{
  "color_jitter": 0.1,
  "targets": ["object"],
  "expert_mlp_ratio": 0.5,
  "patch_size": [2, 2],
  "depths": [4, 4, 4],
  "learning_rate": 0.0013,
  "max_steps": 14500,
  "decay_fraction": 0.2
}
Rows from block 2 of a small image classifier, named by matrix and row number. Rows with one number within an expert belong to one neuron, the router's apart. Each number is 128 + 32 x the weight over its row's rms, rounded and kept within 0 to 255. All counts start at 0. Numbers have three digits each. After the name is the row's rms in percent of the matrix's.
Before each expert's rows are labels from the 100 images, of 14848, where the router gives the expert most weight on average: "patch colour" is the nearest of a few named colours to the mean colour under the peak. Only what is clearly more common there than usual is listed. The data: crops of objects in photos (Visual Genome).
# router: router (model.blocks.2.mlp.router.weight, 8x64), inputs 0-63
# up: expert up (model.blocks.2.mlp.up, 8x32x64), inputs 0-63
# down: expert down (model.blocks.2.mlp.down, 8x64x32, transposed), outputs 0-63

# expert 0
patch colour: black
router.0 097:149130134122105109162125113103076153105183199083124122103098145072085137091118090159159144059096165155165124171091157166120075110163139100187088099101164101100131161152157105169108088140130118
up.0 104:077077049173109193067092137145180119114075116102173123112153135181163149104186167104130129136126115097153152093137114146133122175135168112143098146118122204142117141102137133146083126082113110
down.0 103:144186145144104077143155120150108116142114161146108097124123146046137160088163104151124117117106166211176095092088057144137129150163102129146098107168081120161127139162099116176131113079147069
up.1 084:148086115117130122152100133047130111108108145139153069135090127126093117156216076139141131126089160148138169143141074169128120117139047126167150163082096121153137128194090124176133142153103087
down.1 087:117137110124127121099128118092072165110119127086129088171182108119065093154132134126077113081136130118130144201091138164134152133142171104185137160159120179129159138155184162155061084187168137
up.2 111:126089092142176131127156110089121123191142107131115087113168082122170124173181104132192035074120132078111134146094174134127138133125141097131177155124106098109168128165179115138105080154110171
down.2 111:129138064160129115142145139180105121156182123145111078139129126124062125101149147119103171127141128166117136094137159035138145169135106163092174132105073117092144171127060162136106075126057122
up.3 086:190128105139135129090187175215202100131094152137110124122070072108137175114085126143134135136090119104148077105146106174117130104138072127139139125136099092206190137131126120121140106126128137
down.3 093:130198173137165161083139075107150113127139165082122143127119112116086102089098096146215057128125103147127187123192160136114168138184143112147141135071165099126120115103145109107105118164089140
up.4 096:093144156106109129140125146201078132158124100142105109152125096173113055091100129154167108091177090177050163139110176136136134103141165070124150077122186140095136112104152149175117143130156094
down.4 095:148105099109107134182107125154144153096164118111145091095134141140158153168112132091088197126158136140137130189101130064095056163067140197129124097147075101159097166119094129155159090081147125
up.5 117:134105112150137167173132144094158142107130102173120154143093195133112049159116171087132091186110161156081133108088107137138161129050134098155144148141113108054080157128122149147075130166097112
down.5 101:079083034128105153147151192173097143200125130104141149137109133070180164179131163090130112114094145104152137104117092129117142159043134151142123124170119151130093104127124123173138163155100124
up.6 095:064083095130124102115113142152086155199104128128128147110242157182146073115073151113083125126112107127111148103123144137126124117128142156159158128109166104146122062102102180086145078135124109
down.6 091:161158136143162103114150125186073128198096154143113177169104162128132117157106103116171159092133100111155116079152133132114160150123073176130107053170107131140103077099080069093161148135171152
up.7 115:111113130122107193110115118110075051115080153116134113101113142166145138165219119144029118129118119096137104124126073159138139173098134156125100168192156128144111126077129134149095127163159148
down.7 094:138167152127126081158146131127144065177102140139089156124064155146180149127122104125168122122043126170126126106084152152150116141136093130146082106126075078192126141167051095167133148087134121
up.8 104:201088102118102122111096141128110128128174176104136127132075141134153100095109164161132116135053110167145195134148095133210112104115115088119065127165138117143126157131142151111098147173213142
down.8 081:120109143094077131123077131135131109139141136068105111123115124102104140058104163158138083195092196104124098173181154068089195160180120123122092121147078121152158112108145121101154150127081140
up.9 112:111098124177122142128166114119167125050122111130128170122138157153170144147194077177174083163136152089080127117137125083170166149158116061066159101130182104120141128105146122153099129072102148
down.9 098:119118139113149110109094125129183108116161131184096113068145131056109225118142111127130105137147130124113108080132101065120150175125159137073122144083160122137090181081173130093149125162162075
up.10 087:110104129103117109103144138162146135163118025119161098134105108159160119086077160141166130113129105141155071146128126140134106137144123099132099171200180161079169121069139094155106171080157074
down.10 088:169188175087155153153121104159117095115168108159180077074122123147121063096119129168106095146162127090092115161089121148154099137173147143173067083137155131119101149095149141138154142058175110
up.11 099:163072082091139170119115111117175111114166147131155077108113169145133162112118149119125111112115145116144085128178084087185121151143105126110105175226173162117159161098146112125086105077178087
down.11 088:090151129119148108146135101161182085122172117188123111127079159094225124099144140119145089117074148108120116111166162153174190096148107127084076135116174147098118116105112093101169164076127131
up.12 096:147021071125074164121198150145174154131111124107108128155059092148142110093119113172123157105172116139123058137125128155172118112145110070149113095164166104164140144127143132125129130086153106
down.12 108:140196146084124154154105104129207141108130114121082097141130086149152113117161088112152079141199141101113074146124121085127113192155184146171108110116198148101152148089118109148082111115095159
up.13 097:152166173110137060191149113044083116122123178160113143112079146090088156132189034121163135130145174155140115127118118111115139133134108154143154096098140095136121122164098127155135173127069136
down.13 095:148067180136105151057119135100113187115123075114160144153159145145107104197134123112063176126149082079084154166110116127089127053098160096130151153105120155121161164148144143113084109141141147
up.14 098:086157133122125146104163117128050119161094127154106190085126123112115159171151122175139102119155121105091040120157126152084133158165193120124138103120190162096118142136147128063073119102127179
down.14 093:161142141147209121117136102154139135079154090158119153123122163115101158091100105165129155125164122178118094074134152111107057106109113097113173091123071110127131124157091035069128082132121093
up.15 107:103136144138135083123118121222147154178109126114123116135126170119172188157098134082125148114165129129151122106160165058067115142105061108138121191177108112090152091063114121094134108106152147
down.15 111:169159130115148115090141167103184142176128195162142124121123117123127111125137122141126167132085099113124160131173112195111087082129117117061128144127172098092104074125096157088196184067158163
up.16 108:144097076122192120117167166188133144112139090104125142184126100125150143134097107134217134082175066152119144137103178131137127102112111062119151092121072148129166158157157129133102109061147143
down.16 110:110138170118140180166122124128085132094136177104094122120115118140086128109180119112128113171152130154191073135103179075103131183187156185146124163106119093125138144135120146126155081067053084
up.17 110:094156071145157110086162093179051118107158190143167089092155145151130109106170097157089112130131142114116171143166095111173122129157122098104142083133165161154112076132158125120112121149222137
down.17 122:101102142146093096162072155182170124181094106138098111164125166155123196143146174140119104140111117164102116104216108124117157134104064115104144111121131125148100134124144075061132110163173067
up.18 086:094134150097107101080167142175169140129138132114175116115123128137146161139131107096157136065121104131152111107113175109161118192161133163134087064131138068056129048166092114091105176082126120
down.18 098:173146186138179147052094117149087129124068202159133092110142118120126090129151075087073171112136113154112107121109111106137104084180140127098126138110170110106136169105185115119156170069133121
up.19 095:063046089139140150130192151093115104106113084128135171169104070177116096095163125211133120102153103187163105114117079162132127111073117123152140163126114123166153130148123143171128120140153106
down.19 105:090152107116129137198120076114165078092128122132130122142157123152136110112169091149138090127140136138135169093083103154128082192113149121187096180158208136122126105092161186180097078107117163
up.20 082:156125133098078094180136140068166115140151133131106108182043130140067120114165127166150120126136152214164159127070129143186103170098123124117072115116091150120136125150125158169092125152146087
down.20 096:108078103134064156166167145065081125117123067076145133150171124155120094157122127108100180164140171064145106170084109135122119162164184151165124134152139152110116124108177140197102124147096134
up.21 090:096160130114177073149133125121112101097165073149119179153235112096125130115108117123142115136215115122106104131101195158082155097121108167099170120135142100150123126143077163101163109089115143
down.21 101:137073130130104139147148106098049139149136126173099193171038163159132095146112114133107160086139092129078115070179159137101165105074121125096134162103137056132126134117088134126165124121133118
up.22 114:111048030179179164084133174124118150151157107130125170124137135119146152097137179196124127158089129091157133108103087150123141111096151092145119104103106148115101148143134138114142072138096201
down.22 092:091119114160154130163105093173090127106101159111124153169085086097130092076167157151132120166094128163139089042187080081146142162130106113163125128150083108141148118136127054113094138182095140

# expert 1
patch colour: white
router.1 104:133111169109138130167222131100112103091177119135130126136110165181139135147138072126169083180145111170066099083091170138153139125094156065106125113110176109105098112172099161113159140175112146
up.0 118:185134065187067162125146193144137080129069155111113095146096122124127131130160150166067141113039167119167118123132082138142124146143103133122105103110109160172132184104114113147105099178117141
down.0 100:120146087110153108189137087129083103152155106189078150141091165216117085116128146145153131083141119156103068090125175081112125111147118153128156112153065073134180120136127088133166104116137090
up.1 092:130130156165143116139135143099159117100136154118158115110104051079078145098108077156152126135162129165143192135113091144162123159132092113122150165059107074132151112130098161147088230174124096
down.1 096:086134137127143076122175165176138112107162071134114148192135173062151219090117169116160078179098177094101135090152139095097144136095117126155123092135104149102113122164096140103101099147130139
up.2 102:180139170142058066118159154143079096190132122169155155116117103127120142117126170113098122129070132119122083110125128113086120102141126184139064205157111148087099117170120138127192105171135153
down.2 099:132190133067107120143099114088150149164125154150140123071119089142099053197177135133093148062124095090126122168149142098152103112199106130128140187144142109083150126112176120111175141118131096
up.3 100:170142123116137076155135140089148139112111144107166130089113079085163098035091103174099151108141182162148206103129069140172107130182097093119157100139121161115110101099116160152151156153136159
down.3 102:122149103098117097111138114157154128114132107182104078148116138128108221110103107130142047153153169122095084142152085111153123160107122055175154127176126150157106141123162120122046096176139155
up.4 102:126136145119101123072190158107124150126135134120131131142082150119093203146115071122117087094105100153105072144130139125175105156104183134201101071134151135195098133149126153144155127161138043
down.4 108:073128095114103144128106186114113142140150151070205108113148156070166083150140135068152121138116133078134139177133090184126181149134124114082075130124157178115115105141150164164169191132120108
up.5 110:072144145060074153128157165130084139146141139085084121145104119095148060099148072188077133119119179149118137120170099142164142158167132126129046143141136163159131094101115083169128108165146136
down.5 101:104123121150109144140162109132153091152160118110149108089099135185138139055112172178161142220076186109132097092119108065152120186085118172161108135166113124146085110144149104092107145140104155
up.6 101:090139186081106125130081077134154156131128136158118094128109150096145177142123097121152129102122132142092192174164154083219155129207143115115132108057132129124106134120205108141151117131145094
down.6 098:155159137152045104114081087148119116113123123107114104138127106163159104115119171075164144147099110086130108149089176098042167149108143128185119148172116128146208115115129190114098158132085141
up.7 115:155139119194133091167146133183173118127146166091149073101116124131132097083164127188102181149083081156086191092134084079160108123116155117172120144067120107104169131134104128137149128130177091
down.7 092:145158118134155089149196064158087137144157092150080181144073093216143120081121124155129121128119144158196162100113097133153066067112083103114129128153118123154171132144115111102124134119137161
up.8 101:099109125156086182131194101196186103116131124114124124168143161122175127158110086127139190117132080119150132037140136091142112150132110150109166097129080151114142059096074144120160122117165112
down.8 095:122130092126109182145101116122189107132149115111108079143154136140122118111146132148122054159092155145115144117106165157161197091167098116117147079109118146131093151058115206084150106060108186
up.9 089:110106156159119086170156148114105121118137146124106130085085131134162116150113099134127144162102176149084143143122063110090141179168149126231088204086147108128140142130082116142142081194094107
down.9 087:127137113109086081064123154116182099137161125115161131129123162061178165157183084094170097121085136120106113136162119230114119167112117108152088111145142189119099102120153124163104146135079138
up.10 081:129144160127141101058128151131102148161112136183111057097106174158136147151111077107132106106146122153123123103221152109187190073152076113150139132147158141154095091138177118097119154111173146
down.10 105:125097131159100130147120133105077125129108150139081120159148130146194120111091114103123159136151115058120158095116152061039127130142162097154135167163188111085164085069126192170147150130138148
up.11 086:114136160096125087178207091084116165110135139177096113122083147114060092095126093126110118129150138122119122167153172066179100124168138146127078118079140170186105097146115161144122119132149061
down.11 084:154127109114051131128140186120085132188101141105216108074129151169128097157095133116115159072097163103187151183106144136150151139118128152071086090122106184141153144141139139145143121097090106
up.12 098:120128085124162146112171120131167171138128107173066050101134116159110105111155119100162119133137119139150154141149158085153132082148148120126122081120116101147150091135180116090093169011154181
down.12 100:154087112202156173157139152070112117112145122127083123118160149159138114121094109116062154106192136147099155085075147083150126125090186105107176101071080074142139180128147155150132118105114147
up.13 099:086110114129089165125106094211130059118090123138174142067163147110146114140128217091058137126107149089143129096099132172092156186118141159135105161100124154118129146105177134137147133081117114
down.13 106:114202139100156113157128099138131130150160131177081126135097153175088110169082109121148098053136101196094119133118131124214123125175103118111113105147067077147108165121150106164133087093153118
up.14 099:122162145168150145075096115198151074096142169119128154113181148144088105126154166096138086166081088173153150114124082063106119150118058104160156165152146157088158157139151123092098137148121087
down.14 098:177085117133167119149136150243147161119128107131103119122070089094150090082132176086196105130124057124124123103163091142117130110108153160097129179074113144100144126112110141124086151155136130
up.15 098:121113145179122116106219109103114105112144118141137157184102132119135178142186069146141165138103089149143084061124156120119089142088133147175113085125093168150138080171091130147146059133121085
down.15 105:162103148130105168127117165125171110090122132126222127150162174083120111147150128122094118117081106113141094178134142192135174166153124179085099102082164158112056123109128196132124150081134141
up.16 084:147133161102067105124107142144074199115058150139148154151080132154115142158124116155118105099114114143076085171132129130145120124127179113212051122077180110140102109121138078127151121078129105
down.16 088:130130147136118121162118177063125098140131143054078126066141135114108078132126090123154128129090187104125120174090094171108107154143198116171076152125135087129158095144160114169136166173127064
up.17 091:113121121188120167152119182152113087122098131118124119088126157110133145076050122129149107128106195078145139080159105152123149150093143122154126210165083159093134102086111119181157187167112157
down.17 088:080174101072166099124104062166119168142117129137131116156108156208123177114169130163158100117137089117123097109162116161138068137108067058133136129183097121156131149110138096117086098173103140
up.18 119:184187139156116132147140072116118157150134138135084106134107125136092075133143126137132094107159110138176137205103114079130052114150158129132151157088126096089184101150113115135089147069214140
down.18 111:126126117178141140116186128174098094115152126125144127101127096162132111128113130185112148117101153185200148077144122122187104136110153145121171087133039148129130159154094050139116061108164104
up.19 099:123131136129126074187153159105071169132162120153109151161105156099112104069153114145129135142114125117093111062144145103091130124158131155180106143075119152118133093163023143132168129204105092
down.19 096:164130141099085120104163131117138102148135123121150114114115122117156102172153144102160111156054128107132121232151186151132141149161076161097065128066163146126129105166103194115129160118061134
up.20 087:121156156115138125075147079106136129137098115156170133116097124159107088107225141211106131122120133105135174110160148099153171175096131123022154145179125121130103070147099133106128126109130137
down.20 094:136082123141170160096118116177183144132094146128111098105197116057099171107101087060159068162161106139121176136137134064095102156137152124144141090094149146147099137120166139107163092129179145
up.21 100:175130154093132139142092080134148123081151138086128144165112117128156113168109139091115189149070125106185095171119099099160053166133078155184122094102124169095121128150131159121051147107144080
down.21 088:119158090105149137162139110193187116151156117166139091172103108165159082122118148155118155104132173195097097061150102142132124160144187143151140140097095110064160147078092102162164077118124102
up.22 094:178129100099146128120151126112099168130117109118034138168122087129149143088101124112135176122130155127140076123128146173095083190192130125096083131130131199124167136121198091163126097066115141
down.22 107:126159110100119132128160135099076121142102105161123188107097105184169160175147156189083170139134139077176065140136108109079102115102165119117198141163150128127127143115096045109144130124129076

# expert 5
patch colour: cyan
router.5 091:064118182141147135099147113113132168163165101170145107132133149114120184133118126091160072104099181116134145185143129110075115082107114142146191076113044150077139100096126151087154167123097112
up.0 114:107109105158117094100193175126115087153140143123132152157108080159134141155094105206105190179080109076161081112113101162182137164108089167126115139142122131172140114098071106111150134128064128
down.0 104:139132128102130138205087089148124148168121164092107104118107172136104139098126181083130137078131125152118114150156151070090144142107093153155105127161025110177138127165142188131168114125065101
up.1 097:111106082133108099099160170129169099165101146083140121117080139118092141099125140129048149084152112218176098111126128195150126191103132133128129138198110151125155123162106164115062111130130141
down.1 105:111092146114175111116095127143128184161092143110132119090160128140055099128116174095108141097114069127109151142145112117070146085149130174135141158125107121085169163152177191092189184123069094
up.2 098:136074134159161089120165061092088070114143138160098127140127194139095119155188114106166125136079107132121118058125175161138162149118075102116158170150107119177207147144121145134094139134106109
down.2 094:124100088153143186198106152111140120155123165068067114093149109124142140108151106132099089119151158083157108114120083074095161126109196159168149147118157107168114133067097178151133123119077178
up.3 088:122143152143098107189102123089173128106079158184182105140121140115157142083161106103132138104126198164108147175147044111119083125132061102153157119125090102124087086163166102112148161095103106
down.3 098:136094124187126162084121178074151115116099099148152127178150097142105120147140102169095131188167170078086171157098088168123110118104105084151128134134178126127081067164127118136093146097183180
up.4 095:167186114132140103136182085119135075111170157150153151096115173158160139189095092164116196103109074110135112142094170122156145083123150191132149081143122157095089089103186116117160109130120159
down.4 099:085122115114124138135158126154173099116167069140118097125115094091160189051143107111158063176129193129121101156120128167103126154123095096143116088177090184175124155114104121164068095155126114
up.5 107:098081141116171098133128107214048141081155127133125162132119111093115082185129142132145119164087083134085114122107134147145109162132158105166140141117090072129172177171122141151151201164147098
down.5 098:111134129111168158219155122132133127127170143090100099120123112118157153107115134130158089156120174132150120115102133109118125168102180152180064134077092136139122171107147084146195129107019114
up.6 101:167152111156156055137149116081102144153120186145098104136149127211121108071132133147103136112118105094132118076141156062122112207126126140148110133152124146147215126168133120120109154088107186
down.6 114:102140166189146168116124132091124150110137164084153141056146085079103103103018142121154175102135123094157160105124137124090089142120185174115103180096115116115164112153158156132152145092133139
up.7 091:152221164133084104207108123195126084148124145127175165104112179137159106145095139129145154080104076093141104131155128108116163078091138197161095142094126124107108077112158123119134143118113129
down.7 080:092166131128113133134145108060136081152106095126082098143109120153139147082138127138099120161123151089194115117090101132111137181144118066123122106207140188137116088162093087165106129213150165
up.8 110:171109154125156118106154170144099119122122159152138093085147123160190118139112068147136120204137101115121121126141120106159131119209149084127093164145199064135079066130134122110088159098163176
down.8 088:155129163124158138041128120136118114126084151163154114088163121103174130109082101084096162105171107172131191125146172121082104110143161097127121119158114133121160126080229172157133126093168108
up.9 107:129106129060111169087124170146143137106042074127075105121133105062130127156163148102136114152154114162136113147154106150108114123099152193123123199086167159107124121120136130114113129125135230
down.9 125:140104180081137103152118119192080161147114190166088145138100153161109168153104116119126184064132069184114132083161115113145099107124141125170137134142108082121140148109173095065167169146169113
up.10 102:143069167130158090171128083109119147218103074163116078163131174145136127146146076106130133111110182110095123119142106125117107193117128140069120115116090098152135136193122128109159096147083188
down.10 106:180066122170116197168121145118125128111086192094183151090131128112087129143113140152112138139091085110184134177115087061143111145078162125121104142103151102156069114127113139088181127085141144
up.11 108:183158107151107148088157119106159094154144142109126104185098065086173091175129142137119119129082213094173067127137090137110126116135157153070119155198155121154108120140141114107101119119138187
down.11 088:160144177069118115179134110167081159180087180149086106159051157161168133124121130086149132065112100152173111128137134079078116121126074134148113110151078098136154095148120161124135165128099090
up.12 090:120126145107119166179131162111149104151135084213151100173135074165102127148170101122098101095119205147104120169139009121134139105102125153110145136158092119110084088139161102144142118128117127
down.12 096:131100090142099160096170174104161078206143121118163142129130114132111133208140146153137127125099113107088147155126122138214128115075100126093134111123162152133106090177077102088083138132204140
up.13 109:133094112094086088128158118107159133164141200078149104104107098106176108194181097134179095119145113148093142170073094118125105155149146093151111133080205079137148112123162123107120150072128152
down.13 091:166150128114166154093138100167155140048147118135138074174150089145173102081132153090107184117130105147080128115097187082117094094147169135183094154078068092115158145114142130122139135110106175
up.14 106:061120129112061120116081140164130150132116116117094141118158155162120140127135130111159112169204105161115115043087215133122237141126144118120112100137128155149091127109097121141123147166130121
down.14 092:099147145088170111144115089123058158092116130127080172144109160183129092131165130138098166071140062112193089079150164126092159107159115168111146173162117076117169135157118120110154135116105078
up.15 108:139142071099128147154106132138169147104143126136148087105113081151141142182074145104098213164221064174107115170130133133136124124131093121113145103109169133142096095066085131109084166105129110
down.15 113:160095137107145054098181108217154143090131077211105123201133121106138132110136136108137162137136153195081142108075147118164092129132081076141142101134100115089110126125126119118124115149158145
up.16 101:114080161125094128122116111222091129208122130219137077069158136104128133143133120101116109108091168108105152156134100135162140144129142148123145118161066064122149172148125164151112073147131126
down.16 114:155066146131124166134144145122182131139135101117181138131126136162107176139138176127143124177108123071170097161145128120131119176126158177084138111081227150118051131119119089062107092130130116
up.17 102:112109126184061149209074103137131155083099113107157205137111094146102123107114164117123170143171116116121134130111153168167161119108060079119110105141173136103069104153101165115086143122113095
down.17 103:108191187097135054161070141197125174108097147115101124128109121116105135106131140147115132081122161110141066097092140073123134089159138104206170153113103082102149149140126152131171127170119097
up.18 118:091141097103152112140146169141151163146141154157152124116122101197152101153133136124151140200127118108033118112172166131089090137151165111112127063066148129115113100163125107091162137037114122
down.18 113:144147104138106108097158108109173058094160136154168092140162123117157108162098134106115150103091117191127143134100144150176107147162074143089076113130123115086139127144169169190147099062211112
up.19 109:102154100143118160140143101150099130140176101131120194164127063140121127105054124156112134142184121135137111090140123113139178133130165097115130041154111084152041055139124147133162157132118084
down.19 101:108152143107095079176133111193094121098150154129105159176128122128199122069120159110125086191100190172129088089161169128157168125142106116145102062170107115157098136153112072139145129156117113
up.20 105:125137066090120182156142147141156131157173187166153088121079022158118128150133105180096139131141139125125105160166079134137106120108142122133139093165137156077108130076179092103143117108190129
down.20 112:125189107109143111089150136121214135143154075148163105160069105097127102121110155116120104143105146161077148165173153219168106072152089100115130121130123164089116111133139074118077138135169131
up.21 082:153154097151133133096105132139088139151142156126077101113105123079121154135101203111097143079149133111172131111125175134146205099122087094051113119102127165151111229122143144148099140150174087
down.21 087:111160177098112116104090092125101150124144158133087129133111139147047121134153158108093122071143137130143069114179128187098191098175139135148130187106153170118147148066174122146054107154107140
up.22 095:129136169160120130121134103114097131144080167210172107123132170147086115091204105113146092145111139178110174177079163113133104120171075135133159143116089106084180136119072125117137135129163066
down.22 100:129107114158116162111134148073174117120144079141131134092155113157102154194168096206116121156182154096139135182113122129129095135138173103130192124085214137116135124129085124113097052122155142

# expert 4
patch colour: brown
router.4 096:122106086124117143130102137105162127122084148111122165133146140148103173134149185127089178128173120167145075114092147149112191109110139125109080109139145119179068193144144098093084054077093071
up.0 100:145152112138069139124161121152139134114098130110108103109093180161150100178191099139128108152138196125114172112095105140122200130130123111103053100203156149159112171051143093132129145156128168
down.0 100:130105147152142112161146130111057111067165083131152194167161184116139137099119159167087174189131124149081138092098140068141135142134116159089137113161127094134096117166080094125175074105114092
up.1 092:103132127115119160112136120095100125160142164118088064101140205167094144112164129143099165099102119108139111163136180108140062132142130225172128129163108164073145105071106117137137194147150109
down.1 092:112114055122118151166112108089184130152164163163162072158121124145160111177154140147082120070138129121137122156075171115120139122139149149149125176089057169093150191123161150142130125082063120
up.2 105:108098146147139159056095151068099158133081106170190137112137084094117126046136130149129147123067058128188147154123147134164066097142149118115144167128107132113143142169136138175147107118092093
down.2 114:121127127153114107137091104129140099094040174136129101106145134117180139146134086101145169082113104231123100146040121176162156121164150156171116081118104100142158129137156174156127134130103140
up.3 114:205158138184095138101170133119125102160111139102137125111097051113119126097076135102128161101117133126158131136128089050164075164137102144154136106119132151152204088132105142100129207102173131
down.3 124:166088104120128147117147135102179134201121177059136097049091079093166160156131110101140088084105148066124151163105111154118151158116183128146135159072137121156156121138099160113135180131102145
up.4 088:132116147156136162059100119173139154158080110179125131074101055096151127098137104190148135169094116161156122164104136130142177087174176106078135169090117102119131140172123077150148121085089109
down.4 093:121135149133123100096118121135047098132069144081160140113126124115136086172112052101132146078155122182159121144118147130168154125160111160184124113092185093121127097132177070083189164119149096
up.5 096:141162098205108154116151093101137118135104104117135098094122122173116124185147115115109124068137078084167112144155111101119096155141117157115194118147139178162138042074169121101100172076166120
down.5 081:145093125094166215129122116100165143151134098146124132089115131153180216172133110174119099108139148070073124186138149099099166121122136111103200154145131125145173162156081159122128100101099125
up.6 107:161121115109112153196138131104165163119112124094097115116121128090133102095188116124097146135130157146075164190128129158067026119159110110172163112138101083138165110170107155195083114109116130
down.6 111:113169087180101148099176099088091144100128127094143114112169113125166111122155093112140088138118151156201148098132126171128098124181149151169117155170110124127204161101149131214097081146084104
up.7 091:084119124184049122133133142192100144125132166110159135138139147144148145140193136192115139173111091047060123082160153129132154096107113103149125143154116074125134166108132085128099109192129107
down.7 077:096095096114044165158158148152110106097135156164097082134148137169140134124095098117077145134188172119137138096119169127076129135102126096092116118162062167121141161076172155185138092095154174
up.8 096:116083147151131110135139149124067155133092087168173148069164066169098142131089122135162145095115125163195123155099092122180069134155113101092178100132124117068149081161130153101128148187117135
down.8 106:154175116126120124096111147079105121126084143117139123067181106127150125150115093145149133151114105107138186189049103160173132072157142126124116136105178099106179115141097213134120185084145157
up.9 109:096139133115135147132099107129128131137164122151148150088151232130144146112066160092133122071130149167170165125101113044156097098110139187145135097128124126023112155116145161133162138118136105
down.9 098:147087135092173095166114153128119128161185218178140125078090145099096129148166158117133139102089091124147178144162081162122095118077139161105106141074095092090111162166124156158184144138134141
up.10 100:058099139168085149121067156158105142109153165119194151104117138098156080168122150129130120172108111139049127084147126071139139170173135126154102142054150134148127164082119096110072125142112111
down.10 111:091109152082137112153119161140112117154163131142112125092153156129078135177107093132165057105192159141093107089131143132090165186150155166096093089105160036150111154120128109126124087083162085
up.11 118:097191161133052147112150135118085070125088152116078092151155104167103131135221106176125121103073138138186165135105128129160173106149108165135109146149118139146090176087111117145167137138160146
down.11 120:117137135140114122137112145119111117058131057109136130208126131141118109120126140181093134143105113147097068125073173082196168176179120141187123143110102141133058120146129129104180118152071143
up.12 092:108123161096152132194054165164092142107142147133094143097049170146153115132119163101108136144159149128049151094150131139092103163163144128117143090054139123133110113098108102088070113154083099
down.12 086:115190135121100156076113161117120121206180100177123155096136152161112130123111133167140055140142121086149133114160173134086114146141128160061132064139190092118117086118128074147108130086111090
up.13 099:111167126118078103164096090178156162142165177122173128124105186087166155069115133144104132081103197127130125181170153088117174091129108118169066105150125104122105153119129172100130109093181128
down.13 087:151138125105159079145099121185191132126186169204082134143083186112106128115173163123142122102103110098098105076193085154131066112077116111133119177123112152117164151103131120150156150161129121
up.14 090:150132087144117150113142157125183132134099138146191114127145114151118086082111147105110150154148098131102124127096122109182080126125155141185116159134139055098131105255120133167086134101147073
down.14 088:133123082172089138077102154121087104178092167091141098091192106136095102115144187062126204152152117180121159124112132143093089165125126172110098103140122135140173159197141101151110104141139129
up.15 092:164123083065163101143137118173198113153121131158121154103103105104175156094078127138118143118131148169095085156121125103128206083116178143112092125121137052114085113181124203108137106132141122
down.15 092:117131140128120071055107132171070138152090155163108165144111153081062106144159161099125142116099100190106168149169100161113108103125069126140105108145180113090100127156128061099130178156156150
up.16 111:181126137186070104123183142148105098109111092105133141091128122141203141125139066139160144084128143147156176113159114131132094067173112181135149132113132191119118136032109129173158133112123144
down.16 105:184141150102159156134121095127117102053143103090169126148092144168202085177116136147125189151135127135121119180090158117178088111119175133115164153092103116095121110058122098146162150103072149
up.17 092:126096107123161113140148093073118105117107159162067131126155157168142142188196105158149087169146099114132109079151134166021143132078121138132135174156126141128155121045165153120112120137112133
down.17 120:130148115113130190171148096111150157081148145128088140171114142199134098094120093165065089140148099074143144122181113103088103085105138040073163149121142155131139093106144172159141122120156163
up.18 105:102146110154133101197171087167131123145077125134146143076125068143114152116138068138142136107153123147134111129118094137175161115132107105127118116156114132222126054210156182110122144181115096
down.18 110:137158137144115122065111124137085148160070130097126167084186066146087121078134111084119123200136125096133151157106123094116097074101080077154147127192130128186183129147118149108108151150107154
up.19 096:163180106094112126148115097135175112146106153137127143150052116058188164087048119127126153096133144155138123135157123122127127122120163132139076135092155134162087105054116070108149140076181150
down.19 104:175152155116150102100131139182106172154132094114197136164070129111122138123079190092132124146108113098108101142173125117128098105108159166084167070144148166096082133123111064093143172117110058
up.20 101:111142109098119122116089104179165164169073126134123133123113051069187146091072208131099126124159141146109134130166170117115173127137156111093078110091127129201121138185152132128161098104110133
down.20 104:121139159122092048063167131177142123170076124147126168096144101107101177160126124126177126137077128170165171115116120138133137138134061162112150069159175161125108113148136060105133109174152097
up.21 093:067124121142131183147158083129132105112125120095087156183130105135151112113127120085125121106126057130111164176175123077146133087169078086112112128128115131210148156154108134201060106165126109
down.21 089:095131113154144090133177148163149149127131110137086120143085131078158141096171102088158096140136171168155079123182145127122129136116104045192149180107088153181135106113170115163120154190072126
up.22 091:110152138095132118142109112125127143112075169139097096158083125151126138221143122110123099059187154167111091115119132147081167149147132125111175071111151158221133064133138091127137134088123095
down.22 096:092144157142132169119130104104171154113135015135133149137170093114097140068121140162105069186134116117156108177141154117071076140125127118075164107104176170141136095140137147073125110114094110